From a checkpoint of a small image embedding model: held-out accuracy 98%, 42238 training examples.
Rows from block 5, named by matrix and row number. Rows with one number belong to one neuron. Each number is 200 + 20 x the weight over its row's rms, rounded and kept within 0 to 999. All counts start at 0. After the name is the row's rms in percent of the matrix's.
# fc1: MLP up (model.blocks.5.mlp.fc1.weight, 384x128), inputs 0-63
# fc2: MLP down (model.blocks.5.mlp.fc2.weight, 128x384, transposed), outputs 0-63
fc1.232,112,188,169,178,188,228,187,205,212,179,210,238,202,193,210,163,230,209,204,247,188,213,231,178,227,193,244,192,176,185,214,162,202,216,180,177,195,182,204,199,199,213,173,193,182,220,180,201,178,219,181,168,184,193,219,209,210,186,181,230,224,179,239,195,197
fc2.232,077,200,186,211,215,192,211,197,228,208,186,187,208,188,219,226,205,182,209,231,221,174,223,195,192,237,213,197,189,227,212,227,194,192,184,189,166,178,187,215,220,212,182,235,255,165,158,194,182,209,208,218,227,216,222,234,179,186,233,220,204,203,224,191,239
fc1.233,095,184,210,194,222,211,170,200,233,171,234,194,223,202,221,171,195,186,188,211,199,210,179,177,213,175,220,180,185,252,214,209,207,231,160,201,231,164,155,178,188,204,185,199,187,249,195,190,176,207,193,164,218,188,179,179,196,214,172,196,206,201,207,207,197
fc2.233,105,185,208,179,225,228,199,201,181,195,219,224,210,233,182,194,197,189,206,214,223,193,231,201,190,203,206,200,179,198,209,191,201,188,182,181,211,217,208,213,218,187,216,164,168,200,196,212,193,199,227,200,187,251,167,206,181,208,183,209,194,191,167,194,216
fc1.234,103,232,193,192,192,228,191,191,225,191,227,224,208,165,228,191,220,202,193,247,186,217,217,186,205,205,246,213,152,197,225,162,215,202,192,196,188,171,191,193,228,192,181,211,197,233,183,228,195,213,184,173,179,194,202,227,227,180,180,202,231,180,242,194,201
fc2.234,068,200,194,197,184,184,213,237,254,206,198,163,201,196,214,209,206,185,204,222,222,191,203,194,180,204,169,221,186,213,203,197,202,208,202,192,196,186,126,172,224,184,174,203,216,200,161,195,203,204,207,218,207,181,167,197,196,140,240,203,200,205,219,207,199
fc1.235,107,180,210,181,215,207,167,175,210,181,224,187,235,226,211,193,201,175,217,202,191,243,199,181,199,207,181,156,204,206,184,199,258,197,147,212,201,198,195,221,208,194,177,175,201,220,155,199,203,225,199,207,195,185,181,187,184,201,181,193,222,222,192,206,178
fc2.235,110,189,211,205,241,208,218,180,186,195,202,174,209,240,198,194,159,180,192,174,208,217,183,207,136,217,192,194,199,215,189,209,217,246,212,186,194,195,202,174,207,171,191,241,205,198,216,196,197,206,201,227,220,186,196,178,202,206,168,181,208,205,203,222,184
fc1.236,089,217,219,217,182,212,205,195,184,228,193,199,227,181,224,180,196,219,152,213,185,278,197,209,183,208,209,195,195,186,204,190,176,220,218,210,216,141,187,196,225,187,188,206,213,213,213,206,209,209,199,206,220,227,216,199,207,193,187,189,187,176,196,214,222
fc2.236,155,196,209,200,218,185,190,180,199,197,197,185,195,234,164,234,186,204,223,206,203,205,210,215,190,193,177,170,212,183,224,182,205,193,190,206,172,235,214,213,208,229,196,182,170,182,169,239,230,199,231,211,206,200,184,181,206,197,160,199,174,202,189,195,178
fc1.237,110,200,182,183,203,232,210,215,195,193,207,218,196,186,239,204,181,215,178,211,158,215,213,196,189,186,200,183,201,182,202,194,200,170,208,196,194,213,216,196,204,180,193,187,195,268,197,188,196,210,135,199,204,182,246,231,202,177,213,204,216,176,211,159,186
fc2.237,109,191,175,199,197,185,244,207,201,208,170,182,184,187,217,196,181,154,199,183,222,183,175,193,171,187,200,226,180,193,171,247,134,214,218,199,197,177,187,182,227,168,208,220,192,204,207,183,198,178,193,205,178,163,190,217,190,192,232,164,190,207,188,183,183
fc1.238,089,203,208,198,173,230,173,195,226,187,199,210,242,178,201,169,202,236,204,228,157,216,230,190,206,205,256,214,165,196,202,177,228,188,192,186,194,173,203,179,218,197,178,196,204,235,149,195,203,216,179,176,212,221,215,199,210,166,170,215,224,201,236,172,174
fc2.238,111,186,192,197,182,217,175,201,202,198,207,220,203,187,215,193,181,190,222,220,218,202,176,159,206,186,207,189,185,196,222,194,230,188,166,196,197,194,177,196,220,188,186,201,174,207,194,183,174,183,177,190,157,173,225,232,181,165,197,176,222,183,209,187,195
fc1.239,106,191,206,198,174,219,189,173,199,207,205,227,228,216,189,214,245,176,227,203,159,221,247,217,233,216,192,207,197,231,199,197,192,208,148,184,200,189,203,184,191,200,187,220,184,200,205,208,194,198,238,155,196,196,192,157,191,176,177,204,205,232,221,210,176
fc2.239,118,167,208,198,197,205,189,198,168,194,200,198,195,241,187,193,235,201,196,176,212,195,238,190,205,198,200,179,223,150,205,205,222,243,173,201,172,233,213,176,227,210,230,206,210,204,243,198,195,178,221,224,203,208,206,194,197,179,200,214,205,184,168,203,242
fc1.240,108,186,199,208,183,191,193,190,209,200,202,209,213,192,211,190,221,209,217,226,180,192,230,218,227,186,215,222,183,228,211,207,183,226,179,191,209,134,157,229,196,217,185,204,188,203,166,218,193,241,186,209,174,213,208,197,217,147,207,203,240,196,219,188,203
fc2.240,077,231,183,152,170,213,226,202,169,211,234,203,210,224,172,171,234,211,202,209,193,199,204,210,204,215,208,222,219,213,217,200,247,196,186,165,224,205,227,175,185,196,220,189,215,207,207,197,190,237,221,210,212,226,244,189,209,196,183,201,195,196,204,169,215
fc1.241,089,210,186,219,154,212,193,175,217,229,206,232,194,171,182,175,211,253,244,232,198,184,231,221,209,206,227,206,165,208,241,180,233,232,203,205,151,152,211,228,220,186,195,168,203,198,160,206,211,221,201,205,216,220,218,184,211,190,210,225,217,198,220,198,187
fc2.241,105,202,158,169,190,204,229,192,164,200,212,217,227,202,179,193,210,198,186,206,180,228,197,202,202,213,200,185,204,185,187,185,219,180,212,177,197,233,217,168,200,214,217,200,210,187,223,230,205,184,197,222,213,241,209,224,186,195,156,217,200,218,188,194,198
fc1.242,110,234,210,197,188,206,194,223,236,200,212,223,211,188,217,185,226,225,183,268,158,215,204,183,220,211,220,215,177,202,214,172,225,189,174,206,202,162,198,188,208,213,165,194,224,214,177,184,231,204,175,203,210,197,214,212,229,175,168,214,245,193,245,192,196
fc2.242,063,182,207,212,215,184,225,221,186,205,158,194,190,181,188,142,226,224,178,190,225,248,222,185,210,215,191,208,189,219,204,217,200,226,179,186,210,178,181,207,221,199,213,191,227,200,204,200,180,231,161,178,207,182,191,209,208,191,220,207,217,194,178,203,236