{
  "dataset": "capsule endoscopy frames (Kvasir-Capsule)",
  "image_size": 32,
  "crop_scale_min": 1,
  "translate": 0.06,
  "embedding_dim": 192,
  "arch": "poolformer",
  "norm": "layernorm",
  "mlp_ratio": 3,
  "depths": [2, 5, 5],
  "am_softmax_scale": 16,
  "optimizer": "adamw",
  "learning_rate": 0.0018,
  "beta1": 0.9,
  "eps": 1e-08
}
Rows from block 3 of a small image embedding model, named by matrix and row number. Rows with one number belong to one neuron. Each number is 500 + 40 x the weight over its row's rms, rounded and kept within 0 to 999. All counts start at 0. Numbers have three digits each.
Before each neuron's rows are labels from the 100 images, of 14848, where the neuron reaches its highest value: "strongest on" is what is common among them. Only what is clearly more common there than usual is listed. The data: capsule endoscopy frames (Kvasir-Capsule). In brackets: how many of the 100.
# fc1: MLP up (model.blocks.3.mlp.fc1.weight, 384x128), inputs 0-127
# fc2: MLP down (model.blocks.3.mlp.fc2.weight, 128x384, transposed), outputs 0-127

strongest on: finding: reduced mucosal view (61)
fc1.62:485418534502497486481558502482465489409463491462564538526506493540544484451560528510546487508479449455519474438397548468538487481447536488441516506380491530502476442481465515464509457517492467591497562488558448475518514474486509461441492517499511585537524477521557496481504487494512398509558492484465495464480453565498506521523472552571422459508561537500545467464523452544464488556476
fc2.62:406463547515522547503506495445457477517500463452483510518445552481510479526482504534513439543483474532481507518544511468518455524530515479498503500516486438498472579462493481361480507485444523507533484488526517501454537530544363538511537513453469481592502497526537478538470428399525457527534525509507548542475510376463496491460495522513491517516472541526472463556499450507579533479419

strongest on: finding: ileocecal valve (25)
fc1.255:526542470441504510521488507509546454494438411624467499488501511517486555505575578506484485506493463525444516495521475477538511533496521490512493518501434480486416456481488557446526533589517439521438565450601475546502505491461528489531524493526490469500527454440560449549469571501527466543493452491491475529435493444510488495540450455482475456470446514608542418531519509500541514514479
fc2.255:423523557510507482477507583507502581475538492480508470573544543523535469529486512484512547420468451424485540558551491542409463458583484488493468474609480488592544473482489481481426483472457504466519539498474522531465441541536481528468497502503506542567505501554573470518499452437545546467514488485550480492549433481523456496460463530468496481483436467532455489558563467527482519473451

strongest on: finding: reduced mucosal view (68)
fc1.122:482461460472527453387486476545526558510498541480508533554501470536513513519518517379499505508511541495512439441463554569457514575505524457405517558493446473493533488570454544520577455508508483517483530499427508458420494530521524468477501525514510510490487497480556459463508519523490497515508488482468462499547452548512513537573429511601471436472595460484521514450552569458488509471494
fc2.122:428440506402489488397466531503524517526496486560499511501519484588535485522445525523511500477431476461468445491497499518493479520492470485450514437555597504501515443468435461476522488519436475486516481495460520510465459562515461484531502511507493557496484491563536389400540485534649498499533429493562498514514514513510545580499507478438520445523510487503549498511547492500494497461485

strongest on: finding: ileocecal valve (41)
fc1.146:432481538498564484541500440553556466563551540473453525492444459487529486517547495405524493513498464496581485477514472487501529568527499503491535504516381519529497518473506503589497544544519553481438514522527518473446524602499496533507510515493460495538532411520516427511517547484526528515437512505544466561524442436538486503424382468504493537506473559500497550458566531509510497467484
fc2.146:524513435573485497486451571513527498466519450499446471486464510463489488556491451513487507501581520512566530512496518522434492480553503558450506437580507455510433506463502500484451538416550545516579541494455526532527444448564439467538507472476499466494473427459526509459476479555533488481523552553497486494448466506609493500512579565478514470541506508479502479519498386511449553472440

strongest on: finding: reduced mucosal view (40)
fc1.137:516507534490475518518558505475482584451508465465580532525479470516551495489620493513574571500467553465516512375370530480509467564509578483493518593458492493527521520488460453465492448502491510513499535481472490545492507472522491480467434514480517527541519494533507487513513464477464507574484485485512466445518458582510486494521505558465477505504636547503553482529508478558517496540514
fc2.137:547501518489437569514496513406459474514493512492524490500508484480497451558504494526478521524514457540606488503543462515533468481488521518461498485493486648503460516466477486477508570466469579530524472485492515543465579594607376524564472471425485490508535494506505481517504513401524486503523516489489500548489524449513520478503526503500528472525590494483492516533498502412572528457501

strongest on: finding: ileocecal valve (29)
fc1.306:589548483486474419514516470504504500501505522463510537483455571475460488458515522504542540469536479501584527516493492458512498453459508509444541483468434482456523402530497553546501452532578540499451507563500376501464493529430476412462516538483522515463559452457557495540492570488498491481434477407441514527489496488462539453498461500483496521444543521560455523485488493475446449573516
fc2.306:471513496535513524534532512543522515483510493498481518409564494504539542541488502545478431451481494573506480503512483492444550467569478539536503474576465443517467534439575502427469531468518501502543509441501580549509493497533466530478531476524487534525479478540524491544558455520464506485471554541521546417443477464605388443532553535529597505587539511499480481553505435512488513488538

strongest on: finding: reduced mucosal view (49)
fc1.247:514489513512494466479581503479472528431488488478534543572526513549502486486504508480555489472486498414515464470386531554515492451497524409440466535441504500437522467505417518502547452497489469556525480477510463465519517513435504476393446454569590570529476438541536520462482490520505405506570485478469446474495425525515515490508470485589451483513462545480515481466530474475478485528481
fc2.247:434513521519535520471499559487510527523516413523434482537538549486544507479477463548597485575530508516520476515500516461462521497557481482519519481605483485503470516447468481477440492441459497503602495537526566517510512530500471536476485488452483423550515473488546483508507422481510449539556504607535534602528534431520478494435511524460498500525452482531438483534478396487472461460539

strongest on: finding: ileocecal valve (46)
fc1.145:478468530492475487459557452491592511467545442563512558495516473558558499513477501487529488500490504446518486441413544514512494490471518361479509578475466487508501441538479482495657504513530487568504466479600496522462551515477468513536571512473487517442510534521531506451456505465441417518530493484498452527498462497493506445531481410528517444491485528499531468549497526477523492478532
fc2.145:500463489482508507506416523499498483553527555470510443455521531471475501472403489541509565487549452480481496587532511483544464555487514551584512481461436437470560513508453519645524497489474468496489459539510445467527515460460513454499588602522436503504475509481577486484535562493459516474496480447500522546519480556451519530517576504490488565492459520464488512481441520452432508487506

strongest on: finding: reduced mucosal view (29)
fc1.55:443533515476461546457483459459492485542520439582471474492518469541521507546639573529546485517494460528452475515524472474452535568552594476506454529498394517543479524505508508480533554539498482578466495467488517467495471481526528570475514463531432443489549523533439431452481522497566480535457486519549486559561489492469517506497477445446525480461441479544534476531497547516543511461562
fc2.55:415511548492495476445513536489475523489431562491485542501521560465554491469494487478446490441449511491436508563516522512388466450523473437484436475569487524504519522505524481615431443465459452462487447482483522490467498518518548476534499454487521546520524531515558568534419433431492512477486513518530470437482452473528442551470491539551472460453485419497482461523525481520464452433479

strongest on: finding: ileocecal valve (58)
fc1.274:509482527482485436488564433503470578473532510462585563512407486488505499480540485460476503482486544474530525383483527491576512568452485504452535480451508483500440517480478489482508429550482436485467524501622492493488471519483539459569496524511453578529537596523521493517484467498493484542510479521475514501528479505492475458482446499559509443512558474507484477442617491538424485461512
fc2.274:502460517601512486494536494562478472449512502457473571492480497452505553457475452573488424476539518496503469552455462504510476484551565530489541446488462428486498530543515502559443527474565502559499488484542497461585471483476415435517567530590481475483503527472525573494470479572505465456462547551567513513459525423534505463519519478499499491474450530454427478487445517515445558530547

strongest on: finding: pylorus (47)
fc1.320:464536462476553516488586439539558502540495506553485578529505503525490551526474513483439510479594594503432403397464493516473498488498496428507500522519486501537453508485493526483634510523471470514505572445498496425539520496484509538486510473507487522486447484444415521560557505497501427531560480484492540542498557466496489542522488459551528469497451496535486479466498572518566520477486
fc2.320:573481464567486493496518452458514428523509469506437536448479485451491493508500463555509491527527436547597508526536507463495578537492478535466523530475494578479482513527552488642498488514555539490541500484543533506425575513516550501507523522495491470470562482465482481519450541521430442561476582573458564495443501558505534480554522498493479485574532515487506529516442465484525464544566

strongest on: finding: reduced mucosal view (52)
fc1.10:504466532387496459477482486536565502529551457502529545535483525502539502497504497428531566488538529476521457432517537528483419486467508422444539550504495507492527431520470483489564512522536489501464488510525492521401439569455494461540486535480495524447524523529529494477592589555416449527548466471490479534577505516518504451526476502529528454466560484554511432534520498457560460423522
fc2.10:532447387448509562446450546501475431521492500453494577538466505547527476500540519499535531479465506556488475462531475459482557499471476484540501508534495440527474524545467562579496547450445523488469547543484533448473508488534561458566487557519497533535529504527543446449559588534484444533452491507483534544568592531515513555491487549534506509494507456443486521444534505511442520429428

strongest on: finding: reduced mucosal view (39)
fc1.374:536578488493450391500497404505538560514499446518581497562488482527483487501586521485504516503508598507556447463524475483485490521448535502452514512477480488470535523576510489594525443528499534534473444474483498489529534604538495444548455501526469486466524575518491488438499477506488463551560503519511563511540525521433524533462462541503524491440535441538495556454531529553443499446484
fc2.374:464498545522514455517488531514489485504529462497519441498495493501484510446511490502481470432437545456470490521527548522532453472541553534477440458484528466421556485486502376483460456393444506593515470458540527519488481451421495446454481454453544543503467522483514513439489451547465461538508582554520438501510503453494540599503513503506501467530433552427489470497478482549408511498500

strongest on: finding: reduced mucosal view (43)
fc1.377:501455531507478476485529487487500498502501517486548451627473529444500469532583474492520551518540473451542471483461477544483454483513554508456501474392535498507579504538462475521511480505516539610490416478470471461495516522500500484467382480508569524468530520568520494420486504503534420505566494508519479491538445540493528479501465527632454509483542503497484538439545495463460477488531
fc2.377:532554521564455598497492481490433514565430520490444516414512516457472453504435530591491416542520478554486496539539494455510586516535461501498458521551531428515453538491527507447480538497480559469533502491462581485433438499496414497497499485483479474531577491564482456511578453490460489504455551519512537481452473465525450533452521503469513501507520484526541512516491469509465564480413

strongest on: finding: reduced mucosal view (47)
fc1.279:512547531478470464438489514473536523497437526539558397608544503513470452492522483427539498474550420467513502533511493572500484514476524488460500500476463501469546491544476483503520481528486508513468486468432467462470461560459486459496452505496541525426506524538462422498495538484559531446562446505447423480570474503475554529479444444566414504447543500477535508470592575464481466500513
fc2.279:551570506464542522515505457505534507533546529546505595513489502519484507465538539552523558587509476486461520511470465429590461533390519513491467494519425505472535473577453528472517531529458480488462474534504471432524562503443539543498526466530486443501579591532525509532559528482494491519428463464451509525546492528443513457435479486395490499515487491459516533483453511458565456505477

strongest on: finding: ileocecal valve (30)
fc1.300:444482485499435495454553456470489480437452491492519517520511502510463485489527489394488490509487585520534549481464406495457496518496483492456470488514438447506439525484492483519466491543504512461500507486527464469554521503507438503523482457464574514520544566455405493479425478489454543551556489500528520531482560457479520504463417519490471499502456461596470522460571463651459507448481
fc2.300:530457459474536543531478525511493460514508491430514527486457500559512491479485507570417578504461545498520476549475461497494521484448518453530530495476530545460522527519438503624514487458461537485449571516430479465544516510466575513473546517508463504557440432476481574488555497546567487500533537475539497527533575484495478544522501443432517511495463546394493473446456536434523498547577

strongest on: finding: reduced mucosal view (57)
fc1.24:496519543513486500494583483491492493473495517468570428584449508447488468520599455502487568504591435472547472463458502547502460514486589517505517464357535515521496523530513466527510490505541536630449465472516486464498497529513501484507402492492502518491488523516457488525477490494532407522531509509528492495525484484467539537436463496617430528483531505484486530447541514493472494493506
fc2.24:511546507518440539502470457478439504605445532482425532376499527486519500462424523593494413517483490543509514543527523453503573509547466508462440518583538448508428493473540487459444531465493547462499520513499553520449459508505429480531519446476465506509536502518483474509550490553444485488449554514519543490444517455544442513474527489485528441498522468539529503558484488502455530441424

strongest on: finding: ileocecal valve (49)
fc1.178:481542469441521430467504425545539537486487537598519539488388576559535546518480524499480495465514474494547453499534462468549493544470488511489494464494462477515516448512489534568541527542551494486467499534572484538425537596488515488556554475469486530472511530482513449535488543507506479515462477490470539541493491532460549519415478517523473479486514463651444545491543504529484459423519
fc2.178:491481522508471549525456579527445543507484494415540481505530465458457415568580451538525521483560503520522503549520437502435521483498529544518481556487514576539481549474535492480491524459547573590499493406485535492527466523577540521493504539507458466588524516529525546552493465466468492498412516471517522501580473509534431457519578463539519559489485483489461563492468510509481546473461

strongest on: finding: foreign body (38)
fc1.20:531554513448545518545517436511505534513468541528473544495466500561514505517489604450491512544497490482479501451484436459578516541513482497558449514509426493495479487495512589470557526581524507472472573468502492541488476515436483515473527443535482488503539443494526472561616590503502502541479474424477528501475445522508482479448416535529452534511516550550542446512531512513581571561515
fc2.20:447514533523459539487438624478540492497528457604499470523475472516550489542441517541438545506500526454534476540532540516452469515537494529493504485627541539507519473418483469489449471432491547521522507485456499557492501536605529513478518524490510410562516439490526518453485498504499474519530548556620437515497461539561476518496504499441538533560488505503503504513464477462492519476481

strongest on: finding: reduced mucosal view (67)
fc1.43:482522537509457445509511405497564520489500511487532464545465485453515446512627475470466509509533486507562477469544491494452490534515519503443528489470416486477543537574523462597498449515531537529408406468516508486466517596544485483522461517533492479482538562531474461476455495516542463539544522519523494483528457516498525519458384530509489516479542492508507538447571517519422497416505
fc2.43:515475465560520496484485514511516470501528503492469501485509497493482526523488495480518472508489524521592515510504510509499472474529506531402503488527484376484474500487552499371474573409516573499542526518500522479532487435531348474513489407443516495492511484473515530471481496587455493460473575517484535509483545469540512505499534511513507455547460535467466479484455474538447551462381

strongest on: finding: ileocecal valve (47)
fc1.40:571579483495486492527522401508488522511452550479507590480434478435489503528500540470535517491557496499479428492525480462482525590518484489436497502469397512464535510530513569484613433580534507496484517557458503510430552501451509472453534477492433497468575459476521470558519526509514487525434481452432556474483480470464493454480449488534534513481529536586498469476490542511497468531488
fc2.40:489547553534479557572469584513462510507501464544568460472504452484492492565455459530482462485547491554560487544528533529452505486563471548531513506528542582481457511429491493527443527469537575522559495497472537515523495513583566525502521543502470456565507498481529561506484462469483519488489545610485485568547475554535454455548527538462518567606498536477484581490491453481471524503509

strongest on: finding: ileocecal valve (34)
fc1.209:588520491466483502530509487489493614526523526490490546553456511463523527549504472374537560416521516441524466496473522525525475462502504460506519531526407509523567501489436467543522473516491555483493441551433488534490539489483519452445461482477525572467497546573525497524566527483482502471530459499431484492542508605511511490578457558521492513458557474524449532536523460433481465526535
fc2.209:517543449555505507551523463535485562479501501441515433455550544446493500537449438553473488502510475525505512515486494485473483509530512548541482469497503386450442580495543482374474527416525488554534514455515564537522473442505432504527469441481506524461476519487460511579500426530459488475507568528502529427458486421535445488471579535536494485526499528459509451505469491553475500443529

strongest on: finding: reduced mucosal view (25)
fc1.234:534517511497531480446572503506513465487442445454509528523475498464503457483553548491524590482569540522508472436495498509449490466511518385482564605489512487451509396548521549487515495509541487541463551489465460498436455506439503424494448504500557501500529451445552498548494606483430450535490506390434493482482488477518518458522478529533516511474570531508482466506495504467524524541514
fc2.234:528488510446488483477521479535509501447492489498550516515448499475441519442531500463484532468530556456487539506464471491596443535435551488504512508447430433415504481518463455611494491548475476545460458535560435450529466476446554412500475552541535459463553572477466554480518463553533482480512438503535458520517509545421530489490499489530495530466462503494488510441494434470399443497492

strongest on: finding: reduced mucosal view (47)
fc1.114:498510547479508546521492480523536452525495523502482440507492503458500497496514480432522502451587429511513476518531506536494503543514532506564548488463432517530450518469521506506575561544541533559413525486536484507413472527456497533544507508476436536471506457507480379590467579493517500470494495514459486545518501436489530498435408424604494543458485556500472487507579556442526513498502
fc2.114:431554540580521570505510543478457531540492527492456504450508497443526467468437504509544511568491492503461544444519465481464502472517509463546448464569472517504510566495533461540439469405487506469550492491459543487542501476493586519513509487485522434566534536511514503488483523435616489486449567591494511547472463471577446521455533616458499511538477444489470498514482463487507473464504

strongest on: finding: pylorus (64)
fc1.333:541515505490477486546513438488499549528603490448507476532497587486461449478510513495524556504518463391552472503470506492556495486426590461525501533450429536472527491526488488510554453527425527577465492506443502506460493498499515456454489520543455468483458530519509494496622513544514416495459489450490538544522476532444500512407466480532507513400524512571502500469480542435504485537524
fc2.333:530511439481468542483474501458436415473500491454491538491511507544570470435495513455430474552423500563567571519493441511509524497476574522469452549481456497501464484458464547458506473499453516510484518458482506561466585483544460527486514443434508524562474421495451487505513509545494522455506509453530462413434518510572463494490473508552469459554535529446584475483480567461509535500427

strongest on: finding: pylorus (26)
fc1.23:550557499501509453549625470554513544546547483511498555519462541461450519500527492520584632473540521458542470403393435469549507457491563478520458572493469465432530480556484493541512512502506505490498497490511505517501490539406479487489464505548550476450429507495466525532562502556512456565451489494527522530527525461488525528428502482465479540467493508543472537476486498493476535518477
fc2.23:492480505568474497504490498400481467483470464505482533525508479528546506456499496486489428512495480527507519495514503539448480463490496468400450511494524639488489502508492510574523527455476514513548462471467519465505589504533397516463497387422477545468495486460498513461484487416470507523509560559502478482458497448520512465531499463521538384523476459467526451498505544473585495458577

strongest on: finding: reduced mucosal view (36)
fc1.61:478464507468423428423471486490542532504515380535533456521489586557512510504593471493508480484494526502493550492550461471466503538506507506454463492497511534493530539506473468549497453517503478505522440474531487528503534581563491486529460460487494489461558568530520465381451477497497477543505478533495575502495415538485487459541492510491500447493521424611459503496548476514470504385498
fc2.61:492422474513496485537430552529545474495539461422525502460498493552481522476439484472496458419513570484449551588528535542548527492488465494518511456437564442478552469457462474467563437458526462513530496474484493531495473448419563485486487520528463585490520416499567529481542480569529534466486527472496476523515543511510471428484526443523499525565428574415455482498507487487492507547524

strongest on: finding: reduced mucosal view (61)
fc1.224:484544536510481522499594479446456517501508519473534437627452514461455467504649458492486578505570471430515524465431494531520471526449548524535531479453541492483431502521514468496494534511523493561454493465508495380528510490510496511473415493483522516471495503500414485548475485457539491516534494505539473499539471524483497484439480473572463492482501510485507479400563551503461477496499
fc2.224:498476489518517532493430485507500482559439535495394534392503524533519523479438549567535392555482454545487477522568503451500569487538467530463437490568542417487456518484563505422458507459505522464543530516471561501470451519482420478481481450480468527481530474526495483456516509553502502482443584540500566535454482474511475506514563492483521452528511507528507506505458475518467503473401

strongest on: finding: reduced mucosal view (36)
fc1.340:510517536480454491480516491490480575450446423465587493503517450554547493482675517490485496492428530499544544451457549516506502541497525474459521546456470457507518533483484488483490436529503512521465537480541481569502509491528513461527459510526502551549571559501534474494496479485461514557521498477497446444505485544503467502517452563477500499516628543488575524560583468579508489508492
fc2.340:473463529509489527485507487460467432497424500415506516480506565482548439507497514523509478527507458547524487544594427489468459466520517474429503500487459503496497524519496512349537539490482498495509469484498466495459543584532336504554529466477475472512531501509555501548443533432519481520503533475480544559481523446512494477523497522546539450475551483513462551525498481419559502473441

strongest on: finding: reduced mucosal view (26)
fc1.129:452455513484545466543535499505515528509536450488513529629502579499465497488524539432521512531449493391478459471470501499528452480516498366451499552489501502491541441475388515470516488518463465510509524478565467483499503515414490466440419477503548478557530476521532520471557496463497454542564471458498454477543453505512491433517442541573476496515484551526540464517498457472555518498499
fc2.129:542449457492528510494512497532573486526536513458502511488403513458454505572506435537542535461508438545554526464499529470482458510501508492541582520516542511504496558505546488570470548418542489481548486581564507501463562474545499507557487570543440447512427548489520539534456511482507495559397510498503506549528590531514526532517577558500526575520552537446464527524481472507498483478541

strongest on: finding: ileocecal valve (45)
fc1.198:534549479482522511495535477522576529427473461536502530489465495592557534553494572478569489452485525515511529399553491423507496434488481449511530621508475488541529475544540535524548493532532515482489562451511501537540520521518509535478533516436412609525521495473522480494525530456489473450553501509514559500481536536502531504550480527498413506501494511552559509542539506583536547547462
fc2.198:501510524462525471493464466515490520492481505439488490500582577528501514437522557480590531552464532466482472486491536582499518597506485513483467453464466509431543461509497484646508464549510507442460507546475473481496454445440570475434528474505550517523517495506508364442507498558472514456501460423444520484518429520478514468464477529473470484501505504537484538446483456523463450509502

strongest on: finding: ileocecal valve (57)
fc1.363:525560549496449547493571400427487543400453518522525576505432541492559411505499603472529545495490540487534450415472489487431481557534513454499508542500469488518515542538526512464523495524511561512475422549527498512464470471540488537440528483510477475484470530578508506507471522477428470542448505474511534446498485506479527457480490496569546508470448496603468522524467489539487466523531
fc2.363:458485466523534543547431554528526536491567545508494502455479451500479504601501451537444496505514491501559503548541521497456499510514508531476465518532532553537482540478562520417453516383523579536536496483494541476487479520565580508554482514470438462496482539473542545517494521473513533499443556527515447501537505570501464451533613527486558552476517459454508574503456521478483533418449

strongest on: finding: reduced mucosal view (32)
fc1.218:492501450490525460448480528529542559478543524488543414556530515550471547483487494434538483475554455451463451478488490561518498573489500513464503559488441500472560463517459515484562449530464463499523522412453510474494487534436537486433527487499461484514412446467547436482516505505587490516543443495497471514526426545485526596507495492609392489483534521540535492470526541462508479530487
fc2.218:455572567525502504496489541512463558521478488509508576513507469505493486469556535537577537528498554472437475484486486479533524535494431556507417504522474524513529447504497556520475473509489475434512456537471504487540504522468543523464483464537580494550638569548544389472572526443448437483438508516473517509530381527481465501479496508458453488517496467497520523529427471498511477514462

strongest on: finding: ileocecal valve (26)
fc1.98:513536420460526525552493457544456490505513430534449470492501505522483549573571589514491495507499482503421516531509400441511529501509538490527478501496418501494427500515512533510499541609485488541436539502506441457534553475508527531424515434501526414493538471423434476523502551532547483497468464421503512558507536504430517434471444496475495475472412482549486495475463488524514513497471
fc2.98:459478473490489489478560582506541543495458574495518545561514530477508508528502411537429549472508444464468464507476493533448425457509496446448472483564481465519459555468495465469453443442487435464540496489511524546461469509522461456537499491492541581507502511490512529560518452474557550487535486506568503384468447463512462468521556514465466460450547438523503448512558485483444457424443